Weights of a small sound classifier: log mel input, held-out accuracy 70%.
Rows from block 5, named by matrix and row number. Rows with one number belong to one neuron. Each number is 128 + 32 x the weight over its row's rms, rounded and kept within 0 to 255. All counts start at 0. Numbers have three digits each. After the name is the row's rms in percent of the matrix's.
# gate: MLP gate (model.blocks.5.mlp.gate.weight, 672x256), inputs 128-255
# fc1: MLP up (model.blocks.5.mlp.fc1.weight, 672x256), inputs 128-255
# fc2: MLP down (model.blocks.5.mlp.fc2.weight, 256x672, transposed), outputs 128-255
gate.563 096:125132103120133132090087132091140133133121121157144140098161100124091163139073118125105141188141120124116139151171081126119117137176105181135170197147109144155108085117160130111142155137188125072118121209183146110181161074125138115162147152104153154129092068154134116162159131182112146128141077135153150137162093121190147171098130165140159124122133166196113137143156125146135138163096
fc1.563 097:092091151113150105143121149167067108060142175102104138140172103128147102129129045137155145117099121093091156188119113167090135181165127117127123098085071121134129106129114178137145126161153163168161139135123140131119118105146124120191156053121119117087124152127172136133147123104093150108180134162168124121127103128159121142105158123108141087176119102108186111080112126142147081102133
fc2.563 094:097091086155128170100105119104089116120095105181115125142119150135175152089063116123084090129096133132134131111097119138135172167137118104139107120139089188091049180134167108113106131129150178095064131123146083149080152132142100138090141111152111156111127118110143150191183134159208086159106157137080115124133168130154128073139099166128154141068115158130141108163111158080085140102063
gate.564 099:112140156151170112095094136119119091122121119126117119138079145206120120114159169192157134091085152126123124178074162146164123116102133136074132151103146100113157166145152128145111130158145130103074068101166179072118162128082149160180105131177111128099079126140140138114163109045129115118165105103104116139104162103153150097133138158158151142135168110142140140146058123129095119095132
fc1.564 101:165119159141095118117074133100125137134161168148115163139121142189071132098129187170093063165090084123154163134136078122173159196136149096145079164106184143158166198105142163166097119124100154114172066103145159093088076071140131077137172135118116123163147198188140109217177151163117135169113117072091083116132134161155155149135160140091136128133138117161134176128178108163134138163126
fc2.564 096:064144096109121109178130154126134097150082180135173101106121143105070157104098136171135130123100116136193156159147110128118113117122112137094137138172050135129087082120095170147137091147074091149115149136119178130163151099152104122126113062126112076038167130109120059106166086111107104122131050153189115092139087121104119144169187168157133140209108086107089161184074133101143141173134
gate.565 121:140145109161110097104122123102080128058122093123153141141083099082083121182164095215088094134150139111170102109172126145152162128085095090141193163091106125138181100134158160018165118112126113097092145141091068141093154094095100134104148093111140116109073115091141159162124099122161136119086099118158162155164141111099104117112189110165194120107161145128128132103130117087129121194117
fc1.565 120:158070161144128178034120135183121097163135106106106178179116154157127209158159166136159142156153155124016136118198134135082147090136074156110102087128089138096152172138064140179101140126105086131123175075174138136141115147056118102141077159180116107116169122165126098065119120086164112155163151155207140099162123172121133123174094153181169108152122095160119101121129124149112112130097
fc2.565 120:118106163126178159147170105082102164092180143077121118111126147093129158091147149137143128143161120137095177113138134097089162139150137100140156139096115079123100091095065144142089141157087139171162134119160102098183102170156129172172170113141098169156147121173052125122121143100118102147104121136135135091159116169054114094159122110117160101107105110183131133159122146088109076154068
gate.566 118:116105125121120118157159156088140137167135133162077116144098119077103123120054138208064111089065107115170097078000115138117164182112098054062112121109162099130144114119139109150161089135121109152113161118149108100141097106085156098149110119133125168140138132137163151132158135165094152150144146142128210143148116144144139138126157153193120112141068112135182140133172134085146141112102
fc1.566 119:170103087137146130134156086082112148153111165100125112148134141130171050158199126074140154104173168025123104113102165102141120126136148086174137142152101163147155134108137105179173136108095146134127088129153092116102119110191139106112091090156159098160121158125123059146076119124139114082105127132062094095099151128128085138096185088125131121110143116076092135085107113149166131160137
fc2.566 121:171137114165173128141122159090148120186161240182118125121163086100115127153126137128129153164160183139017117196144107134167133142081132166110092168184162127112176103109063106109140128110192115150118155152151224131143132140135126112147125126136142118185148094150155150109135151148137134100122149105134148061113150131123122093146107155117097124115136172170138117128118160108090148070085
gate.567 127:054073120111092106120153120153140047132096121129113148106104147080083124116099096091225117144139177117116113142095134185115124104130129140124191110114132103111109094123112100141093142130134111038127107177093106139185142140106095174109065155065155119083120132137096115193123134101112107105110187166143147165162125064080122146123124146097094112101167186090153151138156145135135110104053
fc1.567 127:145116090144076148103135210126161091049120164119152117090120112107128152167165110162103133155157064132111161141158145136116096111171107113171089146155147133109160093130140122099111126137118096135118128038149148110131105184205078166052186132142122096120117104083115118101133150165145157085135108125129102132185161108152104184122110148181099108104106147155152158112109148146121160149155
fc2.567 113:124122090114086105164099112114120154097113145119109107110151141117131150123158142114131172151096094131158163131087105119126147094143160107096136137164089180110057134120188122113168143155180180137125104125089143153070108153164108086125052169094142113143049143124122135138124127152135176170140150121097105122149153120155149117169166073167129210119122141149092141107177147145126120066147
gate.568 104:068176133186174188134095079144145095161122091120117158115072053145211226147140128100139123110157068150096155116137145113126077146125086088168139129127163099179119189092137110198145126072071136100114131133177176154097137150140121095113183112204129119110140144073152102190104136114106125080079096110182138050178170146158143109169166152126154122181144145161096126135134105162184089120104
fc1.568 111:120157117114169141072155149157111125130196139159086102146143154110142120123173098208121109091143168080211174129155128158107125106116132138125146120114106175140099142090144151171190177136119128085129180174060131159121127159180103114117142119099127137094145076127149126101116102091101101152170116186107140151142132084148148117116089063114090100100159114147113118140095156110198071160078
fc2.568 119:180156153123155147185025099131147174138131191167150146097201126132146108075121135157081140158079125089039062138125163131169113091165141156142083157100201170110162110122139116144129122092109139139147130153196075190074146112089122138079138107178123120152153159173115125187118139151095152202102091165157143167125102138126174135119047136142141163106156143087145119082201083110092126135166
gate.569 112:117099133100132112126099125115049136087124119078109144121146150073100136149126154124132114179112162098121126152111131126141127080170097121136150143118148145131090135192136196070110058109110190172126073201124121120171081133190166192174111117115168092134115136180134090083153088090104142129149134048065167165153140166124181134124123172159057109094177128085089154123095100110093141129106
fc1.569 111:162117108172071122136090156116171133145066146172094161161163166120209163087115087166075138138168090091150133164161155168094155127176114182088120171106110156139154182149133130138066095131060150173097103157089094128162130110136161220120183117172100140091146129134101088088132049125160171172085153145071126138088111143125142091104085149175075075143099100117056168111102107117114105143109
fc2.569 118:148135204121065105092116160123170081117178194159121139130108107122093114123089087123144193173091132104116058140138120133162127152136081133098092080077141097163191130139129105145163134173113157148081105094118128109092146110096120091163068142117157177099092107094155155136073164162155112199132129155149168153116179114114130173123183076131144125198160118164138112172201153117121110135158
gate.570 124:108087133097094111129204106120052132152160114180116095080144073118155133118113065079154059120130190127127156120110131147071108109176123125104153112131127131147142091090135101151134170108017155189151152139117075115148108186147112166131133104121189149139120111142204174097135106140117117203153110125123076125127082148142126145185125143126092093101064156151117107091077174138112125178126
fc1.570 118:145081117043144137130119135126165132054136150175095144141099120125096094165141113120072078149098122143107122204080103146140123149107068167157145129187131117130104106133239135137077159156167126128187150145114138114170141182090062090135145123083147138120147088146141112145086169177091088103077120109182123154128116106139162122142135158188111112162136122113125100129146134134107193133144
fc2.570 117:126066175137138137105122214096156124129120043107125104098131157150145138148146106143114127145133134012150144114106142110103146070146131112091149120105138138113109165136131135154141150131095096117154143178165060096174103086101139106097201146093121114123158076108103159126119142125163134139122114160106152128130087107114142137091093098094037178143117099148151170118117086084136115071147
gate.571 087:093134093077124136138125155104112098133152126117183128127149139193141182089149091117156119092156097126089160160124128167213091142131144159123105114149119138080120114049147110110135102125097161092128100099145144082100143165099132113159084151149108170120121127115144050169199140078123172132145076205163112129150152122135196139113139070210130109120100100146092079111129095124121096084120
fc1.571 094:146065101156139134096128166166110131117150177169155108137120148152120047134068150126118132160129105173149119090135138116028121145176139187149095098181096138164131118127113139064125110113131182143116129150184182156178110110139114144007155057142117062073206135125086169084154123144147168142095194163073125090147127101134090156138100149168133157121136160132091186117134145089171163150142
fc2.571 095:084081128090145111063065124099138147122156073124120144117101084137108113142124117082144147129106108107114152221123105171124099157175110141072132126114126186149170125093112174132176149119085118128145088087112097142098107053107089135191125137115121138142115106149104142125153096138114093139152093148118177155144130121130145156145110082142130065127162161118157081138153156141175105097101
gate.572 072:100151134107151164109174149103166112103154112186154108084100109176105132127132184132154134129103113125068142101167127091169100058105143118166143105113118176132152171115117111075139165169129143124129074111115114178101140178075094133214098092129100113075168160119082121121176132163118108073121153116125168112127154112109111078150121094128088104127068161187165139188109174119159107119086
fc1.572 080:173129112096139118086137151147125105090182113107107165098110105069175090125139146074107090072152113141103152105099155126119135069140134102151111078126068144053120089141166137080094155101099132074143137091114142122144160191143122163120137164145161189175177112128139166150132074110105114156074127135081169113119138121147155117109178113145140148086090120122187192114169167118110111069185
fc2.572 077:112159107157107098147070116051192137098110148122194168099143159128161152134125104029131098111159089061137188095107149153156153127171093155130131122142143170115184153118129062146121120106151220150139072114093173130138170121140126114040141126138139176068153154091104167107159177155143160092140106112134122125117112114075095147096078119168140120164121115095131140113148120144179116170110
gate.573 059:118146152168155123154132085120109194154170138131115082163080188149122084128114088150128103099094098107163155134184158125135141101110186102128128150166147135091136137145229145152098091125165135173081105090162109111140103091158181096078159136189150142159143120129147122146115152161180137127159123108093131147125094077049197094137123114134149141096116084073071059112097118169158141151139
fc1.573 061:109085147145163093114129163153137132103152157103121147038102111139084142128163137130161055117103157152119177109074138145146113125179139137127074086091171130209168158097114110118105179128119126087130120207178081139077170173073193123115119062057109064147153134121170147084107123131090136147100152103104083112150165154104133122091133066112090097070123130108162124174147129078066105092134
fc2.573 057:122169090123099096174128113139142070142101103191101152129186123093160101115088162166142150090139131108105114105136132050159131135163199143116159151111108165150113125117148166156145144129139046166111115133119165072100106123145139104170157139131153095110091139144116034153123149130102088100085174098141114130114100096084132139159108168143112078130117120152128109182138153137126054119166
gate.574 128:077148138079168131147105063121134152109110127104153161130056096097199131154165141148160087118166126056146122105142111099105106075091142123166144106119117147079120172057103130134120129091161126110124133152045152150129136180109175150198163108090119123093135129118143079136079120128159128094136115107087120083165140150129197082133110141140113133119149115122152115073176120120149137113122
fc1.574 124:151114101191097152109154093108148157093131095132124165222162125099122153105140128146182107108120041077182122167111099118103083131131094071098170090149162117106132092148122144136181170098126115126119126113129099067048136142168165160129141150130179099144154107084083085110136090136152094152113135130182164182101141085139139144146141078135107150143110140174171137158127059125113115079150
fc2.574 126:112101089129149096112080135108019158094147121136100095125116146091185127103133116155154192156120115149134125177135180126122127148122083152110163088152073156161153079128143156111143152131127161126194145170095133109155098154071123131065146089193068099095089104165164131091098127150114126171129093124093088101109093135100119098143118085170112141114130070119080125160069069138057105177123
gate.575 069:112095133160124109180158117174156170144146087171094171204099131090174096125131193159191187157154136099094143184128120080090145164079090111140108124094176213121145124174131068124133163096160120114160104113120130127154175117075117112130177089136063201043127078128139100123153092103082141103130130149125141121115158118121143139148131164081153139077130142144184134105182133137139191147151
fc1.575 070:119145081169160144163151139145091139127154119129118184150067152116160133117081101141147113115151135134103132170102133039082140114131129159143119107117167202139106129148176118108146112089134159169176168147098115120129141161085095145117165035091081108087116088115119083138124115064097117101122111178109136155143124127130148136105166089141147157109124120168096174104063077150064177150099
fc2.575 070:197127088111080159126068146155105102165125160133166059117076145109108087078147088092150165128109136090135123119155123133141127094121116059170139130134139192101151108152139097133078044139164102169075142119190134137156094103128073149115156139149100071138155124058119090119062130125123088150107103114143116168113120092097115112145148191140079133112136077151073141106086180163144109111165
gate.576 086:116168174174149135168131119117109137156103179099132093069120166081110187120114093118145113179111157149147112071171141199058161117088113099143106147131075109142120130126143133134134053136111071107086203085181110173087091115103135152104122178148086129111143103153115182081166160090079129142127157113150133121126139131132105136116157077174085079116091136181132120116115103080127128092162
fc1.576 094:134162161121130143120159103120044127057177141100134099182147125155166096085105138102127132121123070096143119082147166131176132162100118142092183141105111089101154132136147255095092083159109100188178145061103160102103155139116098166084098150080139140121137146129158115164089094156150097119101155109121126187146146105119118123113187162103140131106089119092189115099107177159101181116126
fc2.576 086:142133193135141122123251093102061137157122108131173107130090108120147124123103124151129122122090133159115152120111213114069144087149125103112123154134101106133059150129205157133095136137106123173103169139082116125223147154104145139120159149103142127160105127101143107178106112113111147149114127103133057039112091130108107117147225114138091142152119157170128117167133151061096149102104
gate.577 121:070146130116111086114112127192175104141122102106133190158159128098103137152123060081145113118102214149143161155157150156073126132097065166135119133131138139124181142125143091126164151100133167100132119104107120124117152089130118138127139131132165134099174122112145126128103104078143120127192049158113113123126103162103183117131109114089146165163141101057104172129155160103129117199072
fc1.577 122:134114125068144123147122154121144178129085185149135098173086118159109138131104073128169104161158108147087052063164126115192115109124115112146079120129092190148098100113140126130123005133162111114097066072100147169140121184159193105126098055084144138101095102143140091163141124134133144184099159104115134190066124121127161145142124095125095119135142147116125135129107148062111088151082
fc2.577 110:131072091158114124105115140158086089123122131181112118082102121117114125186110118176103096149101144104141152110059150115120111089142092186114152053129136109132106090107085127104115076050184074160127164145136134111116182100131142164129141141083122141123104165069140152142133133121074105187159102127082136111128150111100100136120155122179183132062091155162157102112126079123170113120105
gate.578 100:111086143076076107135100092156163129154149148145130110123121070121157210111114180150116093102145099086100128117122144123110159137119196131179146143164146079166065113132097153155070134147067111133116118121101099083124110106098097175085174131145125138113161095107167107157156101164104096108113129081117187074141118162124140105088111110170170150138120115061127194101100136130077120096126
fc1.578 105:117127129084126137115186089138133139174105097135079128132092123134094125160091182135127182141141102158203142174138099059163147105098143110087084094130117166161124128148162144115114105140148135123108107141118123125128138124064187049136049144145190062104210088095117127119158089114112156157153068102179161125050108119103158127145150060102093133135140159189145140125130192186158140163151
fc2.578 114:151135111089103151130087096074143168158115112126150183064084128170112076155151137094155156185129102108156131101123126139115161109148134194132091152080064086172132170045105107154135172113147106138088159155063125133163117129115054104168096110108063161135118119123132115103086100145125165086136182115099117177158130129112180138132134155137150135167080180164117103156198206135110168106168
gate.579 081:130092100164131170096154098135144072113100150093140218150073092148115106150111129149123152150122110115139120075069159126089183127156149109089132124075165127102084140131116085127095167125076138165142133079172128137141099146171167175141139195169115124168177160082124112131084141161106065079163138170121141115086108142118128111127140120168118146087141139191095139140109169155100138126131
fc1.579 080:127137118156119106155101149105102090172144131100104121160072180163053084081162132076119174085138061092152104117132114112157188099173118108131146143159138131157154129107097167162126154114148079114092176158174108147134081104103124128161137121170177100143109151142130044155113170125108067126125178113133162129144127152111105177130095155189110156117109091151096141093110087108143115172137
fc2.579 085:145117179193136070158086103105040135175153153100105113128135198133140062129100103108117070138217147108171124128103132161108075078134118117121110132107105107137100114151134154114144131095152119149125185021089214114085193144069103111134121097125133164139178148127127140106112158135092143113123125129132125121146177102130139088150125146152121134131162123097124137191114165122077133062127
gate.580 118:167137077124144128135129129119122144085155137132111215078103168134101092072100092113092178110124128115159185108124140072173146086097149100124149120149124109118092107185121101097088097110154138122108136168133155110156077178146120123179130141099042128115138097113130163153177141096116167110166110093072143127127069150131108107056125102207151123102132107144115157099069098076110121121070
fc1.580 112:128135145144131112144152188115086145120177120096137183140181145106162121132107131135112134116113193122150170135156085110154143140112102108094144182122086147154111149129100120156066129156141094163148172160154127138153146143086134134084124100142093107073121052173170112122142114188130123125136143103201074135129130137143134126136106170094133151135132074157168079154170129075106144100157
fc2.580 108:075154147072075159149145178102108097123116164083140144147120110106118109145103135102161117147128112130095094168106105130148134105122141175150149193176189134101100104119134095142152101091151166149098123042174183058144143127128156128130133119162084117111129112162165195151109153134120050117132100132073125173119132055140095121107160121113125149112043102137214099122102124141171125150086
gate.581 115:096136145142168157096097149090202150139135112149105091130155171166140148119107165116138228111171161052110138119129194098107130128140107128080077107139201128081121134127151156139112148114123141119165143101159119137096087111084154093152083106053121081126104168106145084128100124109124118114074141134234100137114123127218165089113155144104154132127115095146123127114062077123126144138128
fc1.581 122:135134232140144145165109167110143138110176122102046124149093131129133083134220175125132172157097193152133127114113152145131125078115129073174146083163182067157227079141133130076145095134149092155123158157123136113106188141119166172101118084143090123114107164174150101130137129136156092136191107134128104089121141125113174137106146122158153157116111078083157137147134113132132100127110
fc2.581 110:085109116208166114165146135097117102147090142027121087159129136125137149162088109089123136102243114140108157081083122109140130079143100110133110127141126098125081105102123140117199112114145123119171080152137143115054096096140113135144101103167062156156074112126121107123144097111131178118133124137100159105136138126171103147177128160104136143202115111123125126139114093102136129142177
gate.582 076:139113101156097078153075142102099147109141111161131116143135142119085108142114163127082107101194153140130113095143077149129120074111095166114116097189121099080081124117065114129067109124163126153096150146108147149161106128129139107156028148137162156143146139090152109111125183188156134137194134059096187164104082105129152124158123055134152159105168162153159118113129120137165156151112
fc1.582 074:119141151112144176090060175096140147119170098081115108124103175124094126127085145110130110106140123159142165083154116175143136094119141137063103158140105147170224169165085109096132123146164096113134115166147137159115103153135094164118127118082123172173093100183124136129158096100193079154152204127111182099119106108116114053110088087164106186125113159120141084126136149173128098122139
fc2.582 080:151141165093114146098154110160134142089176114111169173168098134135157122187117130124128161094132130147147122166148094139118055087183125180145155111140067070165084183079185162163161091147125132083205136139107109109163151117129127115152110117081111103099102156126052120175082123117123103113138121112101102093114093111081159142083158143143168122144129157137116115163169129135190109136132
gate.583 123:134137102187126094095109139172097128084132126152089095118127119087158146086146146077180144096164089112130118109101169086147155103205116093111098108174119140160154146092166128128203084175154140167140134115178125108055129148066060102122160150062106142082105143160122134110129129103068136137100115145054188168139127126130107172106170115123141050170125115128146153102172111130122065140117
fc1.583 118:126218101109132139171132122085115117122086073129129149116104169135090112119102112107101118165038135104106074136169165162084141143109118145091138165182144143120106213094152148135113172116149101144165099168132124144152145173094142106081138183129079199130140102124179141141161105100149165100152116129143121090120162106105076095103162130163139129189086071047110162116121129158146135131117
fc2.583 112:143144207170116150098150177073128127101131123143147107164121097130117127153130119102092058129122157161129123109065130095134138074120155135138122142091090104162160082131157108141093105130144102099089103136140137073131238139143178150113096092134182113108119089133116102078122091121135127180121119121081152142141136093134205107099095162090119176158119170148052103082186133137098071151149
gate.584 026:126150173141154082121123098110175091118161135122201110119100135143112116138126169129140098161109159138113099081205107140154133123123095084144074094168087211079134123092177198081086121149068133170132110102211146158097169129158095158119130146104148155118145150089122170100113150069146163119135120113133120129136188122121115176088171148108128102139083138148068078084131081086078137141111
fc1.584 027:119098149162119152164089084106101113105071113114138117131136198115086074114108142154138112114203149111157068073121159153105139147120169139158171151105143190099107131112102122101144138110055095096184083121160111153135120112097106140186103137086150133129093117154159145154151093082127115175125179147103091076133153109126106140063062092142141081162126146128127161083123115130145117155179
fc2.584 026:128161086113163167173129093136091129099141164083109147115140156104135129049127152065125194125124097055138207100162126138119140115148121115100104149096073117112127158111169181086108154203122130102146151117086146083131166136156165093094134114207100131179095168125106082097130046175119135142135137147100112074142145164115072155146131133157153162125122119151143120129103116205080152141157
gate.585 101:130183141134100087152112091092093114095167144078125162124121100188169147152109150145103122114185187152133133126105120099137097096081171105119134170187068158135160046081139162121083105142150091128117069093149155101104129087092164109116122175154118083120109144161091076179150132149195131134163173139126096115086102144061128113110227101141138138102129170128103142143101115141040078157115
fc1.585 108:194118044125159095082127122148123130117132109079207105115104100123117159149130136123153084165162116114126140132122128110146088163098086134161153080127152127129162124127142071143162098167140158161123107145156029136128072160153126129135181083130125116132134166152095104198123134126145174189161092077116097113129085148120168111192179131138114084158066167113179142145124129124107124087149
fc2.585 107:068154110093147149142119172109108163094118168128104139110186141130157116142127102124097089143133109076130074056114083104150125152138115124161141161137122099120093098170130164149118106056173065114137119098069144150178136095127077155094139114196095109135125105101126080141176148130158153088140207063193116117116155139054113123126070085136149166135178104151110138068096165169130205167072
gate.586 084:122133059158150111072083131083070134123163199138102227127163087100092116147153145101201169119071112099201167143116078100111127139155136125144147123174143067147080139116120120107159094130163177172093145130118152085127127108135137119068150103128143112154107117173083144142115164123131147141106165195129144129081116159129134136061143071126157140130181136115152070155088107158138163190143
fc1.586 088:094161153129099097152172080158167168146138092108142135154120161090194163093049096147109111114092126107190156172102128128102122055138150166102154136156118131116164104136129153174166130052147162125088151106114169109111120129127161123115183128168084144118093072078105148121120081155114119126199145089108124165147160159175116109118228092080131101129112111135108180066101082151145178115068
fc2.586 084:092105119030211124112110172088173115114107160129116097159109141129089161103195056115180126158096156111138129109097090107104113111168169129164148129129114188052098103096083182122123125148137142135183169139170113151144099113087095147091138149142143094116103178184095142125135085130153139114086082119094133117124139090124123114165082159123149151121115142130114137143176074103126178127156
gate.587 109:117136136110177128172128151153122156108133104171084046126147105213149078139142158145132170154048066116145086181148128160128124177115105177163109111131071156150137142157103080152114119146057171169111189169112119105121115135134100152166136134076156133120114127143134149150106189126155123107118148155116108224097122101071104121136119107119145146101127147151021175158151141143070141148080
fc1.587 108:112142106126115154102122114138091148099142093093162169128126135102127117154096197127077173111149089145105128138184153138096083177028078192107112105109105140114118092133158134126137089148104128134159132159107163118151140173132120166113180126066077095156147086121070166186141119110108135145121165140106067126122095102124156086162164195050169122121106129092091099157189113090063190040126
fc2.587 107:198168123134105113130146111171128049115083132056176160110084113131159100137147130132210113128135132096111182103094140165128128123121139136132176193122078119126105121172151173159133142128207104063139131146107170128150123077101135088182137142116144178129107147170069133124159114085151135177081133126126088184133144159022113088137168129140094097137093151138131162122115174156165185164182
gate.588 114:135147142108178135141117158139134170138124083122122126128116148140146149159154165131155137112082115116089166158124104123155127162140081120058140101147135158016083163119129105163142145124116090139132133120149106168117190189094153089153150128127131102146068112154101144104090086145094116223122128139089087129130101106122132087144129073141098112147063196126108136119083131100105158136081
fc1.588 113:101168133147137145140085118117155130156171141132083086135153150165103135155153124139114113160108139135085133123146155109100148117138111194107119098214150094110133109127176118079107175173143076163087124096096112091108134130089145175137179167114102116148139090090074119141077113092065147128132153120071113110139139138133093138151060150140150129147147122169162121170121079145074134108120
fc2.588 106:163133077131038137142116127131136157166121136095116160176098152125118145091078087134123102062182168053150146189094146124136122094143076119149106096132110159164070152146064145147134144165171145106138156063142178114142141061114135154077167158105061137114082131076130126109153085149142127080116143087119100141139149145091113097110059097100141109078166104123156128151139101091125146165135
gate.589 086:136123084127067133132094139156061075130076128124123121139164093178160128110149105160122139109104154090088133161184099133118129128201114104136143097165162097123102062193167126168164109147155152165177139121145086127087152090092136104119135109105076154166131144101137138157116197096129118080130138120096141149149106155137106128089185154118167099163124098131058126103094069146093110113180
fc1.589 088:120097126157139086149125092135137156173118111090152083057143111089094158077124120146180136188126178194183128179159218123127181123117132176167141141139112153167069131111110104094151079182132171116204122134115077169159102123082104121152131104119112183139131145104161149064138123135113130143095124168125120122058117106135108126154153091113156147105130187098150122138131120077138116185192
fc2.589 092:153164116089083060156104144121123126120133169198150080112132089198154130127126141104135127077123146134151133071101089074164117113116091089153139157133155178117182093099130050113134139132138136121079098122138199128100144139136135091100135053159105128124113145196203097135085097123122139107109124163054117137125126096184195112158101109131087091112188095161108195170151165115086068196180
gate.590 107:087088121111106111150181130147164078138130070110131103083142116147129136140190042147148142079129095089094178159162086103143131130106129054076147164135156123169136141109078110149145074171200164151078115147172153094120135104189119114155123144101087182120116079111058093170104144068135115174131108094147136190110108125090178124097099153075118131164075114099094144123138167111106137119164
fc1.590 112:169199215115102156116097095042133138128131113126131120111146095176140097143147122140130142173187140150104163113121180119177151088120190134132106156086109142136140157169151180062086113085135141164112053111138138088144120135137096136126161080121148098144124167119091168133095134132144099071149159154145189118108132076165135145120105104182165090143134091050122101146099160142083112147123
fc2.590 110:094123091153142081133129167122119205173135145139081118146132115140173086147165137116136130160131155152146122111099083175097131112128102107068145151117143136127080144143114152133086165094098192152057150113130175176073129151076146109102122092147108114082155056143080198033148130152097185144127138119146186130143181103115112153102164133157134145095057102141151148152113076174064132175149
gate.591 119:122117085105091086151187099109152088123107142101201126194145108107083186145087120115200082106088103129148173100132095113073107176127074089141124092129088136158129147156086113134154097113115130193088165086110130121117119169166157107113153172100113136146124144106125180151139109117128114075143177139118163161140104144140113140138137151108113151186092092092106184101128106138107157147118
fc1.591 118:150180113156113168165078218183110075119118104129126137112062154113134098138111126120136169139142141157107092137208187105136119089107101128154128121096088162107091113134141216150103097104060100130148125150128173116168164078180118107171086109111098108137108121090160143112157116073099140118095199161179108139156137107080137138134157110105120163163110157073151110147148108146102131179085
fc2.591 103:115158076179072092110206184126142139142139136118132151164127107119107145124117149145123140079183120130049141108092110088139189131127105161161130137198105137090136102152161144131162093064068111122120124131109047122141131191134088121074104124101092134066088149177150125122131095134168118109145116130128178154127109120116123085122102106072130118184121139113146089164155184162165149079120
gate.592 028:136128144112117108110095130139176088104107129094192108052112133189153169126136124061107120152163121206148080115092101137123073142148143068131104086164114158042138171115097123134105103178185169154158127140136122129112143161151144132152109157098202145123140126134069102118120161136119141173092119118058105117161112154153104096160112143047121066142085150092156171139156140100179156109141
fc1.592 028:139171158145113155113158138100054163032135051154131131115107066103146140116183180134121105089119135083057152175121067117164124153126128152187153137159084113190164150160199150137165149121150189093106129135112122134059100130132145176140096072111133110150134087126174122176068173105146034145143100157152155141152208103123153160094151131084138110153138131115112172068157117098084185139093
fc2.592 033:141139134119133152160058134155083097121113168115083056124080101184101150131159131057160140161123143126187069190107142163074117149111184142113166152148173149165106117123119128126140105168117161133133092146065166117129145108146061183039120171174202131087138118122124167167194128146132121111104101107127166127147113137120135133145120155125077187042144104067135101169168124127191124107081
gate.593 123:156130095167118185114212150115128090113167082140126102091123110063106124104131125129125143076157100123140118144074135111123138102161094125071078124126150145132122134121137124124129099150087094112102102072122000161168133096150153100162098152088090088121114092096188131152074077099180145142071172144168103158189059181107131114120020121130127069091102092162148106122124142132122092150142
fc1.593 117:103097143187095118088142147145167138167137157130083151143125128106144089119124124077195101174169160157087168098122115165041120107106085110183201090127126057149100149134098151158054157089076127141107090127077132131122150105162102074122112103172123175080153193127135126124168178149131107126194177186101119107106148078099067111120179200140152118133079151169131121076093112127162090136122
fc2.593 109:136117025141119115177134148078168110172149134128124093174157116170153129101133191085116117173040103165143199129142124114111105124123109089164114079115140133135078063148074108128174139165154149134139041138130120188098118146082076124187117087131136110175168156210080127109152130123093104145195085166152156117117094155128082111175124152141124146127171160157138104144174083149072123114128
gate.594 135:237136188135078078143142131106085167096135098129111089146141190116130122162113168192170100129165137148103178078161128159091135125103076079157138158115119098110123130128124121101182088170125197158108105105189131142057128116147119109115117147154109152145091113112136150073089085148135106130103091100122145134120105119115108091092096117078156123109081132103077154073093078139169145103186
fc1.594 136:136167164162099189161123177165110059122122130163119087079169129155091137095129117099123095154106116119105121166129084088113099162112117142109146080182140197090167130163100087117113105136187122139136138200075109109096092121100100128114123188205141108155170145158090162119128183140055137151135120146142229073138113070160140103096084105132072127159112102127111031149151129135106080101160
fc2.594 115:106141126096140079083115126106165141124099098110128081125193132122146129133132144169085158127194131115118115128139157122099180099152146142146152130070135116133131131161127174143172131079135111076142124164155173180118134128154071135080089146123142103095183115121156118141114191118138139145088136132188127129125086132142144135117167188127121126098142105089152126108108134187134104127199
gate.595 110:104172133168083108207076112108086086144081121111096183110101076090212116161111101097127160142101153193202104162215113131094128146113071193145114156153147074067149130140129124097149174103122112136088099098065101177110125113142129175116176128099093228121133116126162084126109158089128056059180164098120113116164140123120070100143174128119181160149115151144130167102148129112103130130126
fc1.595 102:192128142111145174229161096143122160159155134098108122106129108181103159097112108139120086114145167098113121067211118129084138189132167124119094188119096135157147177151162141189121178130130149186150140109102086112182122114123114179101127087139081094137143177136131124158127112110131119065164204160147153082116148100157132103106200113117146156175118125044095149087139150123157110085131
fc2.595 106:167090113088158080178137187077173169120069127119146157090207135096130083111156106093121111139133139095097141138078055105080110120155077123167072146117148098150197163139198135109112154135146105096117161175108091119167159124115149154202126123091144118117130138125158081150126122136161138117124142153120151149155081099111128167129142153093132115053064151130157106148158143116134088149063
gate.596 100:147159142128129056100125117050102150103107121171119191130121057133077077186151079076105078063092160128164130141087101111163099121090112158145099157124110139129087165125102168078109108150173130208157136124164153090130113172168162149131146142182136137081109172135166137141148120158174133097170056122108109137084108107096126124140149057167143132118109058127077168157161112098115117063145
fc1.596 098:136143120167096124122141074174101174150099158178147135132133154161126160077133153077079108162156105118126154072116135131120149086144093095090124151191180103103195102151110119166102177158129169142106150126143151119116159087086183056125118141101127091180141063104120159164064090096087135121128155118104113137092107101157102127074195122146113148159136166103079091177122118155127131133063
fc2.596 102:125133111115206131115058157130125185132151076140129116094137109125097128118071151150132138086103079118128117113148047101128101092126155136168115143079128157061057089134187146103142114133136099091051130178089108151169092116140138070151093142118133110124130111173115128125137063106143071125050156127155132109132175124119153099103100144135129120168161139036119096174113157143145171139088
gate.597 030:114112111144175124136130116145165093146181128140109124090130149111056170097184084111135075121096105140132105137189146172116141107160139098148147096134124164163153145120104160107081080198168166174096138127097146103097092162109161072187169116104116107135116113086089051129181129090081129138086091172138150075153137166141135154149104080104128113148122078119122107132154131121124127142149
fc1.597 030:112111180118172099164085109117134134130115161158132098113084153156136127132163138151110093141100178113138128115169099138149169135154082089121146146105163127116123119112101139069143114211153112075097160146086088105113161184161115129185091069087148158109141155142137116101195081145163137134086133101183060143109161099142225160113087119120113113123111107167119109114146167096162224107086
fc2.597 034:067071073080081104136102070169120142114155115124169148160127127136073171128126068101155111139169154121117115169072097111136147164122133101094140136105172088135100134148109071182163200149125107164133147092077163204163133073139140139174130156126089111140145155121139082126091156127165102128131121150033133146109148118144115127116125086109162125134119091118107150135162078134096137153138